From a checkpoint of a small sound classifier: norm rmsnorm, 13100 steps.
Rows from block 2 of a small sound classifier, named by matrix and row number. Rows with one number belong to one neuron. Each number is 500 + 25 x the weight over its row's rms, rounded and kept within 0 to 999. All counts start at 0. Numbers have three digits each. After the name is the row's rms in percent of the matrix's.
After each neuron's rows are labels from the 100 clips, of 14848, where the neuron reaches its highest value: "peak on" is the class under the peak. Only what is clearly more common there than usual is listed. The data: synthesized solo parts of chorales (CocoChorales).
# fc1: MLP up (model.blocks.2.mlp.fc1.weight, 1280x320), inputs 64-127
# fc2: MLP down (model.blocks.2.mlp.fc2.weight, 320x1280, transposed), outputs 64-127

fc1.715 107:478504488505522497481518453515541523478505516527515515473481493487463535464475526473514470470504512456486447502467523464461523501415475474459512481499484501465509489511492462509480500447460524
fc2.715 113:519491511533501494536523497461528482467507489480525479517501496534448512491530490519502489474505481508476502484506473535506511511502530536474477543526556521485501536529486490548485535514540483
peak on: silence

fc1.39 110:514555484531550529521509478474553473491510507482525457491475506486494497536497464531477480489515474507461519487475498521502479481488530530547473464481477488547567468503499474518468517516483511
fc2.39 094:532496526491491507478491477488512480509495468465468485520468471526506508479501530497511528527458486516493462535522496478523502548504481509509467478509546491509444490470481496497478485531545464
peak on: G#4; C5

fc1.106 097:484512530462490507494504518540517514438489476472445476523500539514446485491531493538513499489545473492496504533542536510496501491475535525524495521503520534461493519528465477493515525517468499
fc2.106 101:507501494519497532523545477508517494519497499518493540538506497494518474524456495539475487475495525535462499524522530456470510487484554486487553463502506484530517548530552514482466486521521469
peak on: G5

fc1.348 097:494498470490454514438501495544510477527460523463456506489476524490500523508508484504494451468544554489507493474510548547464477485485513512527515507505470518502541527509496464508523458501522525
fc2.348 103:508491446539520478515478474422508536497457480476518458511513495518504476515501489529497496465557446514503537505513536448486482519524469477466452471494507463456478483481462530480507503506468543
peak on: C4

fc1.282 106:482511503482483512509508515500484498459524498488445498457516491495451498492501544522506459468554481512477471508483497513522487519551515531477532481503495507522504468489492467507514525480531484
fc2.282 098:525484497522499530491479506473505498503491467508523515544486537496490495489502512528512497476489580487466529503532474502502489486544418511547517504516520475506554491449511506514480462469489507
peak on: B3

fc1.700 106:511490544497499495486485510470491499512504515488484500514493477515450452499480504476522488459507486485504482531512522455493529496500486539503476526466490436465486497497512566530495454559528506
fc2.700 103:486498533516517500495491509509532496496507480533519508558514529470482524525500447535502499519530492517503472467477527490482505512524521485498466508507499555492497473488478500477511511467528497
peak on: silence

fc1.157 097:500491537514470484478489542511478489515504501508561471506502499485520494511486536536513529497500576489512495496455533477507504504524545497473490537566473502513510477537489479572504543514536505
fc2.157 084:481492465486512481535517437499474508481523501525477468447539527459449522508481519519508463495490481522500481457478518521498501478476487488542500510445537474463509500517505476511501515503484509
peak on: C4

fc1.353 098:469498485556517488506469482483514460477489446507495481485465524483532506475489514514486475522459484508544460516472500557442474494522489518475522484491507527528476528496483498521522462506476518
fc2.353 115:515517462538466465466498456500528508489529484558521554523508520516519467480475451532522540491503455488496516531526472517491511494503474524533489510527500518479516502519488474504517490496490485
peak on: C5

fc1.267 099:487501508554492507515475447480489520505514501559485466498440491537535473498530457500500517498490487499515501490500491520483455476520476497477514484507506521451519502480539495482522537485505508
fc2.267 091:469504494483474524494486519525496483525518511453473512540514513530483499494505541528484476514472459474523454533466495471492463539487517510446481478484528502517504510515448462509494494456516479
peak on: B4; C5

fc1.73 099:567515504473483507482468495493546516504515493540473479496494529480479534525510476511570514500555448510540550546527532487512470506492509496520529486470510483487470532488497519490507485478477491
fc2.73 102:485506460467518492520496505500480476517495487505525486528490539483523498477499431489489495514493502489502523485486534503526470476480548504521493508482471486489493467507534513476502481529457488
peak on: C4; G4

fc1.415 120:485487490522497496521471515516489459461504513455479523455494467513520527468496503496525495500478453515530501485468472512505514514518459494503516499475501476464490510464501511487496493486486520
fc2.415 125:536493473496480517480500487497525486503511503465473502497451499514494494533475548472485492559497507526516485465522515481537516504548486472525536474507525476525522506558505524492508516496494458
peak on: silence

fc1.116 110:489519478537494499473487480460513503530556481566487503534470570490482488550526482504527459491490522469514499497450508516513536495485514476519527486524530468519463511514512459483503482484482523
fc2.116 106:498471485522545497476501520506502523507534490445489525481501474522514499453489489502478503469498488517533510525501492488516507441460464508544496463499472516477515467462469505531534473496508518
peak on: B3

fc1.406 093:472494482491492508483497521499456493467520465569462488486510496491483508470452525550525502497571481518490516508503501495537452512518515530529497492479485507498526498499502479499476499485485506
fc2.406 107:512513499562486499525471537509521541476479478514490456514503501517517513486535464479484538518506480529512544543518491490510459470513523476497516472529555496516493491527507470487494502522467483
peak on: C4; C#4

fc1.318 104:516497521510507486505450501496499457495433498524516507495445500523532517472510507492477490527430448492499539519500516501548480496509473485475501494492479463532440528518466499545504477492477517
fc2.318 113:474518499520480487464496476467511527494527492507509557503480505540506470495497448544541532476492502512539478526533466526516515493477449514516497481515504518481529505528492460524519489479494488
peak on: B4

fc1.209 102:491503500486500498515486499488506503485582493510453520477487448500507482455529503502486477503471504494532487531480533515487479462481524514528488531496508537536511515497530497473585519525483485
fc2.209 100:493483516585483518490508491500496529499494497542509538511513520510503511486540498476505484491520527505521516469498534527501513502504512517531553468523502519493487510477479504468489482515540461
peak on: G5

fc1.651 091:495481475447493463484490509516477529490546483466485472464508505485500507458486531544505468504523506494509536480520543507481475524492558493520522513500493493495526504545471468508472491456450484
fc2.651 101:496477481516460511514526455490486482468481456512512468495506479537495472521490430504463529515542513519440506543512487466478476517523518564502533493514486454469539520522494557497512456539520526
peak on: C5; C#5

fc1.89 099:527497502498459499532506500512498454513513480484516505503484479432501522536493511498476521483453524478561466476477593501527529481466473486481479475491505509502478497538465515490481554516481530
fc2.89 101:512509522501535521489511475524462522506508528502534506523473527524485516489518476479516498519524481513517485498529450526493484468486494508504491504436492491514520544489499495499530470515508489
peak on: G5

fc1.294 101:510499486492441534471536493488507486513483490520491520488487541475470529523473517486489522478504498489499473520507504484483516510503498495492477489479504526475450543467468459483510515494514539
fc2.294 095:502512485539505470514453495528516496540503495502504499493511485512499561485492477454523501550536543511491510527526476527494469469469530535489471501515521456483497522502509482525507490497498444
peak on: C5; F#4

fc1.396 095:529472511483476460544501508495495505494475498510506494445552483513508535491520485509482517475454521504470498474481502484437512514498488466529467454483478475500488483459488513486505497490535481
fc2.396 099:567476517490515462511529446559543458527503505518493504500529474515505494469465503497496512531476534530521515510496462469484530493516500482463474518510495516526494478524476489495518534473545487
peak on: B3; C4

fc1.268 094:484447513492508494462513460488515530488493537532475493497481539514524531518525510447475546477509472489519489525489482523527491487498488483488506531502506503520526508526494460504474472529497561
fc2.268 110:516485470487491517480506559521477497478487497534511513472491509494470487490488526517529522500469495490498498521497488519496527435503506547503527505559514503498497489511483504493468498507490463
peak on: B3; silence

fc1.704 098:484466492489452519497470523476481479509466520523540494521521484498505461515485490492481463496486468468521491507516520513488493441443492475528487481521466530468521475520492515491538520499481514
fc2.704 104:446473498490509496501504502494479499475502535502520510464480518498481519498499483487533530516516500487464499484552519512508555498535500512552502525502528515494483489516443461510495523517535506
peak on: G5

fc1.701 092:507517506474508494467468499499492489514510500515477527488521494461471516510517472526520537478477432493518470547533459518496448515470528477510543518472538507509498486478490519530500533511480513
fc2.701 089:505541474504467498497524465471539449497494494523485464545512518508465492520532475480521497506487509480494520474467519506550523486466432518455516541516506505494515509487517455531527489530464476
peak on: B4

fc1.133 101:504516488484524510476506546465486506517482478535524439526508505499525475505508534499498440564467548527511477527526492519497544497487461521500481486476523539475515520505514462472489483476479486
fc2.133 090:519516538524487523531510476475517512489499502527496492533541513526489505495520444494481564517516487520484509473492513497487526560496580507467504515477508526525452471478508509488525493514498544
peak on: G#4

fc1.93 109:522433505496488497511486510500487463493501499514467467528459473534531525476514526571473493512498486503469489490513466468500510524469482518506518507482501537513536490502489500440544494535510476
fc2.93 105:521508451518477462499465482536488515528485519512511497507474514533485495493524491538477507499448482467538454487500492509475484489497526460494446454481530486474516475518478449520517471492521538
peak on: C5; C#5

fc1.285 096:475516458506486527511484470479509502514489479513466480497475497462543548517501482519467510450442464506496528476497465507509491506511461546493501484507501503481516554473486478547569503513479474
fc2.285 094:491517494503506484491497513521471519534565538490506537473457476536463471485491489538512513473515501553527518507516483489516506497515499496504504465513503473496519516499514475472504528443497503
peak on: C5

fc1.253 105:462508526520541548487431482490481451459508486537474496474465490485516507493519503502523513495485488521503512544492534544498501528540500495523541474484512468498501489482503471587528487526477480
fc2.253 107:546499468528498459501483490504493499493488538550494535457497488536471471485480524545514490481501510518484526524504478502481491476502489554495526500461481501481496528544500493480530541491481517
peak on: B4; G5

fc1.497 099:456516496482532480457477498443486486490494446515496509525507516542457531521488522516503549509491532488523511473537492541490505471510521496527470506484540500457470457500514506528491497493512481
fc2.497 087:496512468537496490517454488483509484499524501485515521518519488484489497562503492526479569490505485516492507528468485514497517482459481517503540535507489492560472491467492485481477491516485487
peak on: B4

fc1.131 092:524520526499520489498533495497500462495484489483503445501516507454504526473495449454501516461499477460506489484502529528481475473499501471515545512463506487517517522516476516496490473473525500
fc2.131 089:495506510544512561514525486468494499500543466494521506522516482488476486467496508525496509487531525533529498480537484452493478500507525488472517486531507494498488497488489490486522497492495519
peak on: A4; E5

fc1.714 102:491449515535495513498502503510485465551522508533470513481462510533488482516489529525492479539486491494485547481494472488498516491484556502498505516460496473485507507499518519529495551487512496
fc2.714 096:501484505485480476475465515542551475531481506511504488519492492466498551545507530490513479491493509483488510506489496455535522520496491496487513490506517495514499498484469485483506515515499492
peak on: C4; D5

fc1.613 098:492484501440502522506523503541496480454511450474500518503464537491484453493506489550489492528537472487511555505536517500499548486492533476506522503540519507516498533502481479529498465511513504
fc2.613 109:500503467519486470560505463537530523502501472500511486505524504494490477514499478501460508493518534526455509553529505481465463474466508474486455449489531510472526520530551458485485492551518486
peak on: G5

fc1.222 088:526486497557473464510544518510492528489497468495513470502497492480479448521511495485495539505466510470430466437519479497524447495489482514522458487519519452477502483491486475493506492512495525
fc2.222 094:494511489472526515486492508539499489475534489500510529529486504521513506503528478518514515484496561501475474552507474524497504502543529503511511467473516531465513491448538495514504469505543536
peak on: B4

fc1.563 094:493519510516485515508491491477505475491502512509528491486480540432489484485504461463495534522435483419482494458485471523478495527511460523488528488498489491489492458527469472529491472524542543
fc2.563 088:494481468494482504483481486487534516536492506540507485486510503480533505466496496502526504512518473518490478455506530522498469528486454496497473519474469487493532487503472533491490475511491541
peak on: G#4; A#3

fc1.371 127:492479482470487500495489508516487461457506498484509504490497478499471500465500507502485510476484465494517485474509484497511523526504480498516513496482496480497483488493520514488471498506461521
fc2.371 111:518494515496511514514498501495515510502509492422488531499488492504510490532479526533497522581505497496485490490542518513534488490529551489515494512483512484527522506565472506473487492520503477
peak on: C5

fc1.456 096:465496522494501471454547506511455512481529544511555542477470461477469505493470490503510486535528499491533519488525479481498551503495507450482493494508494538517511500473492460464474480493524507
fc2.456 102:524497528507470476463546520476519482490493538503481536493523465571468502537518508504484552484475514498496493478504486486500544570481493464474513487497451528501483456492474513512503547513487490
peak on: G#4; C#4

fc1.251 101:496477502536531468507514513516472486500507466523515511482485465525454521529500499488491459469491482482486490520518487487535437533513463516534573464503503526517516474517514471538488472529517475
fc2.251 094:534513508505467529500504510481504518496529502522491463544537523541510521496486499512463509499529480493488522487489538522516553541507488505496446507545478505506481525471500467479524532447466466
peak on: G5; D4

fc1.292 100:536465534468501454474496517537513497483500460510458490490514537536464493451509482523499515482500470493506467565503542475469557536494502531509513505483529523510520529483469499468571494504505471
fc2.292 101:496509499487483514497506431477488520536522461490483522450483480487514552504514499478434479518480476526486501484542542457467498467504521474490505499489493484514512476496554466494456520460515475
peak on: B4; A#4

fc1.626 096:451520454474534497520502521477445532478516476499517474458515514527523514524482519517498510552492491514508534507530508492499551485489490434471502522493480531515479533473570491523479515499470492
fc2.626 096:501480446498506492466494512524478443479510507490498566513485488518492550515506471496482525528512471519514484509514527506489499513487475517447512487499493497521521471478499554504471488490484505
peak on: G#4