A small sound classifier, trained from scratch.
Model: 7.45M parameters, mfcc input, arch transformer, norm rmsnorm, activation gelu, layers 6, width 320.
Data: trained on synthesized solo parts of chorales (CocoChorales), 39062 training examples, 85.9 epochs.
Rows from block 3 of a small sound classifier, named by matrix and row number. Rows with one number belong to one neuron. Each number is 128 + 32 x the weight over its row's rms, rounded and kept within 0 to 255. All counts start at 0. Numbers have three digits each.
After each neuron's rows are labels from the 100 clips, of 14848, where the neuron reaches its highest value: "top examples" is what is common among them. Only what is clearly more common there than usual is listed. The data: synthesized solo parts of chorales (CocoChorales).
# fc1: MLP up (model.blocks.3.mlp.fc1.weight, 1280x320), inputs 160-319
# fc2: MLP down (model.blocks.3.mlp.fc2.weight, 320x1280, transposed), outputs 160-319

fc1.8:149125162189096120161131087153175102159099155169076143170103135155116067113134112170084096101140158102117141151105093125155156104168171145138116083101115148131120191131171181127129157093102131138095173102159110101124143092118109136151167122111134130176099135114141099133086118082117101102150083188071150107087098083141156123124115145093130137103148176047100129132172151080166134162104079152140112179135117083118139130118109165153119137078162135119124122136160081138141157093124147
fc2.8:105127059127197087099125126149123095105149114098181064125131160143154132106114120093076103175155122167148144036097160151069127140063212136138138179162169098121095089122157112159138137113093117065132095110107102127110192118157128090125176097117117149128141137130091142132080137127102121180083134086160120160151154108193131130118093103077101201094085103162190086114134120194103100151142088140125159115123141111132144167141114146151044167099140103165186128122093144154094083162081134
top examples: tuba; note G3; note G#3; note F#3

fc1.71:143116057119046113130179135120107120103085112111119164127071133127113150121130161123111124106128127191121154120189156113169138154190068116141063043194094093183153126125172096119125116114099134184116111143118125135193169125147113111103134146084135142171178095134153150104129108109105168112129129128078071154093100193156118148020142090077135084140091083137154212136109109172149123123181113098106183154175067140118084077180104170135108069109121087068131169157191091145083119089100179
fc2.71:126123107084092110140069138165127107134104201135082069127102157119135133129085133141142108161106116076183063057174035121148085116111059197113129130133126086133131149107138121062182116165058104132154129124156122077148111151114109088159146105078140104113090166115091159132088061152153148181128168145186107133148162149124065174107077135132133160062120114147135139133162131116107147138154173132209145114155105000088096169141133136118117163142095198157133179122140128096097103138136146
top examples: saxophone; note F4; note D#4; note E4

fc1.162:137152180123102114145162185166123102090079151150149109130080123123162188125125132136086160115178124112085091152228147142129156109124113158152101124146162158105116056132149101081125079121131143150092093113152101113122102161167064079110080133072127173185090114109182159135137081102049074146122099115047193120177145155162095118127144120102123117077100143144132209132070052164107126093072144145086144113151183050110095128102133151125172201155089174116125139077115117133128149113103143
fc2.162:063105155158111116073148109154147123136122094159176141171143145169077114143186074162128096101129166118109164171109146174190136132093103140165125088147112187127169108163129181128114102172091139069141089137110178148130092136084095147114050095141121115118151173080115193114137138221100142145076154102050142135161139121132160132120150134159152195181133142131182136096140167127137105146160078100134143147154179134110139079115140052128113126098114158127120162148135120148134121129122119
top examples: saxophone; note F#4; note D#4; note F4

fc1.296:108152149175104120147088158117115150093110150147133143107144172107143124069169099156095168118105122106124124159139155206111129151059123103148131126100140120133132167123131148168057062132125180113132164122166119066143159088136110106129096131163192098183164096137100104141086135124149194128077152157171191083137123113114150126083128130103129164089127130125112099182094155082154130167071117143108151109151016131133165117139114181114095129123079117182128111141100120140090116103131082
fc2.296:186166174098129120144114104156144161131139145097148098181079098165077145101033177206163168085192059195170152140124108135093138111197129149148153141159142150169127111125137141176191163150168129160166093116149124171172168155100113213140121132170099107147145122158166122158143159145162126077203125171121103166117089129182134069118086132089131135115080103119079136158158124132110101116176133112104084131086155155105112154134121162125157146087155163146154172125123125124133164110075106
top examples: tuba; note G3

fc1.234:125116150097119200137133169177145155163144071101077160137094116189169129161172163146123139150153175083171092152148128091120132086133180139126115143093109131186109175121178109121097123163090109110097120174123124086058139114131192083118126131139118118211158111084098119133133173132156141114100129161062118158101169064172151081112167161102058185098076085131124087139164136101154108120150137141119178103094148101091140116158066066181160157092138106122145127098090152144156099147127082
fc2.234:112095145143111143057132195095147118107160145151149122124217198130071119159086112196151145172081189098162153153081047144117159056067164124152159150125169149095136064121162111133111068119101138071157129138151088127155134104086114114073145136183140113158168123081105108085118112118119145165176109159113146150106141077205098133188163139135141115111147129163109091178113165142130079101070122082167143144101180131134114185101161107093156134118196161109184161113162125148109108131160130
top examples: trombone; note D#4; note D4; note F4

fc1.19:112102120161129105137168117148167113085122122111190197135154122075165087119115134166147109091138139108152184144136125107132192125163078096122049124065155147169210147134143144117051132107149112143127155076178150097177077145119168102168092179099121085108151133130134081114073090128069135071137124102096180136153151108097186148103052075114132109123106113066107135153119120139153139143152060152177150182127109116109115068123085118136149173120148117124177101126136073110130120091120208
fc2.19:120165191050110169163090112210127105117154145124073094149112086167117144129043133126128113138121136133134112127109116135166143165106180163110119143112137134131148159173156149196183162119119167128159093107177115143180141075148149166135126098108108084180134145175114140149079141136145076192095089138080148127183144066136036181081109146188146091092133038165089108153049102141122189156144115101101177150158120118106102179150105189163110142140155178103142147110092126087148090122146151
top examples: trombone; note B3

fc1.203:164104100155129081132076109127139101124139147139137164112137147150122129103144176181134125106157150121124098069120069176139103126107125173154107105130138154140148168140125165180115084190118180189049088141133113085094128150147128132162101099115126095117128179107150112145132117196125127065100113144141119106120202177089143196189093171052133109144176151093102097149065135115112162133098127092109135141145122104156085095063167096170133112180198119109153131089113156086107106110102070
fc2.203:138085151101139123152106142144132146155151145058154065103093106122132156126143092104140163163142092112121171092133182096116135099168091153169103092209152141130174145149147089133144114117111064142181177115160218140093141129108200168079148147169139108162114098196105133148167107110095123135100146071124124163136108119172132181025133149185165167160122106135118152090188153137149174112154097110092139184134126106096145138123116129088252129126131164157202113125121102127114112065154109
top examples: trombone; note C#4; trumpet

fc1.51:166088079162114100129155096187148142047100113102098093111168115105148150139147146171076052082153104183106096116119134208172165122075091214104124076095128110112093073159148176131105096112095162137092165133111099181117132112112121107157138132116100124133092133125171135143139061127109140100137164141129179115146150177093140189158077176109158124182095070098108110143114094113088126136127090161112126135132132083119157087110094129120175168137119143100117152123081143179067094178151110
fc2.51:092075101095152130224137160149080102105114100089126160089121061107080048099163116084118151144127147115105177118042093098142088208095129140147131130168114108124133066117157142132169137095119094148111184116118131165088136122099123150112105145073096092116127163132099092137127157127140087158007115116156121140137155172148118144095098056072094119169110098184156089122159126139133124130168168103071090138152107129108141164144098098093165143113188070169121105092095136101102114170111123
top examples: trombone; note B3; note A#3; note C#4

fc1.72:156172126137141091140135082142128101108091150083124128145110183131071103119114109169116079102177108173040188137135091160104164154136065122149107106124128156188160103196111175140096154122144131116128104167092145090109164158132154208113177135111120113122109157126088120119112068162126088114135157149111155123101145085175171116139128087091088135112064111077149162102130113085069130150161132102109101197073119079101077177094154134188089139096130098130130122084107124117088100156094089
fc2.72:139101187125063132172111091155102183139150105129082068105145136152150168089209153072146180129176077114169104105090114078143083093090131137137116031128135136123102143168147157120140109083090115156144104098100147172142095141151113124146138164153157088177105128102170166109071121119068142157134112094115071131113087147159139110071053121143129164160157200166155151110132138153101129132088217129124109125145115159097173144110132140090143158206112113196139158161149117104143152142182143
top examples: tuba; note B3; note A3; note A#3

fc1.281:130070152094154146122147153148175127084103071124127142181115089126132140105099136147152134124145142110132131126153152153215090080201131133111172094153139120104074104134145080128118110083114137109150109144161116117123161133116089124128036176112131149119120127153164127114139077146073107206127120165145162148129182097116116140127147079161113124096138128063121094132077117108163104109117147144107144072104162109141129100089069118109110082164122118121081069106140149108137118152173139
fc2.281:194119172117136157190109150094100132103183158159057141114146135141116174099044194082135160115095118120118151107137170149067040153028125139095161139047097181056128138158160129126076159142118173153153071176170116183104104141190152122134126100150109142172152111044100138112103175104099141116061142124165126104109120155102121184131147045119075116110110097128095131092065185132083168146141128123123121108101156126121093143105150125145143119097167093144146130132136118167170171102127150
top examples: saxophone; flute; note B4; note A4

fc1.614:087115138122079102123120181127122134073110142165123110102145132145123162154067095118096191112112108104129052174182148121147139096091120151110124150126167118116173121117193139131082066137137101132098086111099163109144089158106107117133147087124126137151113152099140181152137118126010134158146111114082120167120172083123179097097140137140160118183102111147086131100129090078136161165156124141125114103085131148106151106098162122116136107147135167119085153109064114132098152143139147
fc2.614:104136169122100162152135187111139098130079095145134128134104115129131111134139119158127063104154103147167196033169126077149130171146109167143096116128106126139126068097134135118096088167121117147105151105102097140115126090060093183039096081172125141124114146095121102073162153201079184149115159111091088124123094161073101133133132102150078150154052151160146179165175089144143083132083135120105159119163185114118091131155141100112126105058131126150102127086162137178173165113117112
top examples: saxophone; note G4; note A4; note F#4

fc1.764:181105156173121100131121201173188134169158101140163196125102132158134149147105088162149143121129110161134070106067131149174100165152071176143137149162069110144091125159122176112133137143148096169132120170112173107138111106092143073150057123149104113162138207119094136060160173118155152145120030172098123114182107064116121142073137100145090128095124189180120124097102145105137135140122108105134171102135119121117130127161150161150151101096096153102171096123129127101163160124120103
fc2.764:123126185083094118085122131133127076093125123113079121112181108083198079103168153132138160107123145107134161104169044124108150090065165093118091065088119103118119156147112104118117092136175135071113102091103139055126172163174091116156107140152112110117110106198124166118079100126118163077152131135221126122114157152125139113101169108149223118116129100127137147197087091151105114100138122087140177114123068131121119084098114132097100065124099099142147098107149131108132137102150133
top examples: viola; flute

fc1.548:185162157148145069199104160067151100107150068114135126116148159134125126152162091143172077145162155095100125146085105122158146160151133129190124121140085165131162108134133152166182154109091142177108127163142118070047104135096182145110162122132120100162098165132120154154113150177185062092075125141145127181140198172115134120133112104173155079118186155121141090139155158125106125065114059117099061102112142077104129121048107145115148128151107141114102094123142094116140101138108089
fc2.548:115140158174160118118128091138100092080129173083147115143130063086142139104132166141129155159118129099186139106117147112096136081132094111109101186130123123112114151086099151178124095132128146156139150074118133196188138138150153133092087137131148127121151114128109091129183074177039197149169109076092111132088116120101096177159070152150090134107163122141109138159138091131117128207110137143107173155099150143125142112125130069133166181100120136172116153120138142071129146092129088
top examples: trombone; note D4; note E4

fc1.20:120174167102144169149097156175067171094122127202107186135140052086157161061106147109077148119152116115143113157234136108097087132100081172145138191075115134083099073142198153130123139121125184116096127133160104084089126149093112107141111138140080121158095130111116177170159099092122185141138153072090159121125106084116121135114150144170178114143088133094096129133104136088064146101094144060144110145132119151121150124055105142145115148086108144120174150096128136127085150119090147
fc2.20:115125141158118121103129115125181085127113125102149190146104144163172136126160137173134124123110113144092105085114124128194149132122145193118132171117117220216186187079155204112122108141082124117117090097146102140120109129152173114143167106098174111132126180107110105116137108196125153129150115068122108134156163161151119168192197117100059110123171169139178114149126103132124102084185105124116145094115127077139150069092141093104158143087101109121060141152061141162133159124153151
top examples: saxophone; note F#4

fc1.68:097132117111102094117106140161160080131127085103146148133054154095201164079058092126106087069102133173139143074117137071156168186105113122111108125118111088104075156112188149099125139161169114157120041114119209091135119137140135108135151133160097104137117165158080062161207109105148131152115124161124100106148109117145122099113132125130107084123161150146071086185110171163145128169125104160089203097135173067089110152085174126144155135128129089109142183163122159085186138110124123
fc2.68:134171122126133150141134117116149109179112141127087151134138121118116139229183140068079161250127142170163165126102171118090066112185177175184143145097150132159113082163117168092121215133107112081116131149164136159126114125116203095158125115096138142098161089061093124080143140171165143161110141072115164174089148108142152188184158134139177078176088145120126150119137091107160110149164139138194131152188100195206101140214106086118193140174099148114165155102167130100180120110141174
top examples: viola; violin; note D5; note G#4

fc1.662:099127133108106122162140102181145160052185118129158182092102118171145154159160144099061135120118093174101093164098120096182134119103055157116109143081125113142110142107124165106137136115066083097092122194074146149111115092155104131124130131118177087180143111097089129152209082134202092114132128121137046144137134111182152079166187135106114095121118134183094158127047117099128157181181166159093076117141110106133100153161173129122158122114120143100107068127111054089124134080097096
fc2.662:144152126124160096099084115152145106125149150092114100122148184150147103121141155175140158167180170122155133145126088104064061116099124148150084155079123103143140125133112147133120133150137125118138129112181132158142088103172153039130092093107197146139128111122115155143076162146104122165093123165163087170098160081169146106112098148111218087149107192159083162137120174136110160154196112086156178136167077167112109085147202196096175106171131077152113181141173113177143109142101144
top examples: trombone; note F#4; note D#4; note G#4

fc1.615:154139166150077132147137130089108169108140148169128127134134122136086203121148141043156159084098123139157090139194172152145093074122135135168140155123102135189064075110138084104120124134114183116079096093167064149139129111152124084115119090133091129107082170134206151120139076121092084110148147120083160068169125152123098113159174083123106094129120133137135122126081089118126115161083156090113139098159156152123116125146136158111083176170067150129045142074079147119110111156149125
fc2.615:117133105089123150156167101162108120112109119129081121120119141180177105140187087154114140111145146076110133129154082177088104165131122151087113028115110164118109055171129101111106138168139126124124073120145114109128135148128091123130133128213146139149112145128081115120158062194123156096079171069118169134087167148073076107125141173144107065160124086168154134147066161086118130122131145153119133193134100089135050111160171050127176135070143148148151115154142117138122140165115133
top examples: saxophone; note A#4; note F#4; note C5

fc1.608:139096119151174125170120124142155153135061129140119112165130125122148090156101189109056149175165064166107159105159180120169115114149062081080064066173141134122189141131136131135131196159126119131158108172193133154141153108087096186107128112169108130131152079052137128196127117112106150141104052090102108095148101129124098054086068155127122173167099110123165163119159076137133112142092122083087171136116149156123099105158117098172133129171147152102186117134190140122109162112143154
fc2.608:108119156078123078142133097135149081170093108087123056145144146112059140110156121142169111100172107118162065083103041141166069160080124200121107085141117127106109115134108059123120071167057112128154139173170144113118110179117101118117150171192103128139125118096157098108076146153114081113181175078119136100134124089153071178178115138147077148145145173107126124147074107078126157151107111122128124174160108106104162153138183093149116139114126072142102153118105148143131114088100117
top examples: trombone; note D#4; note F4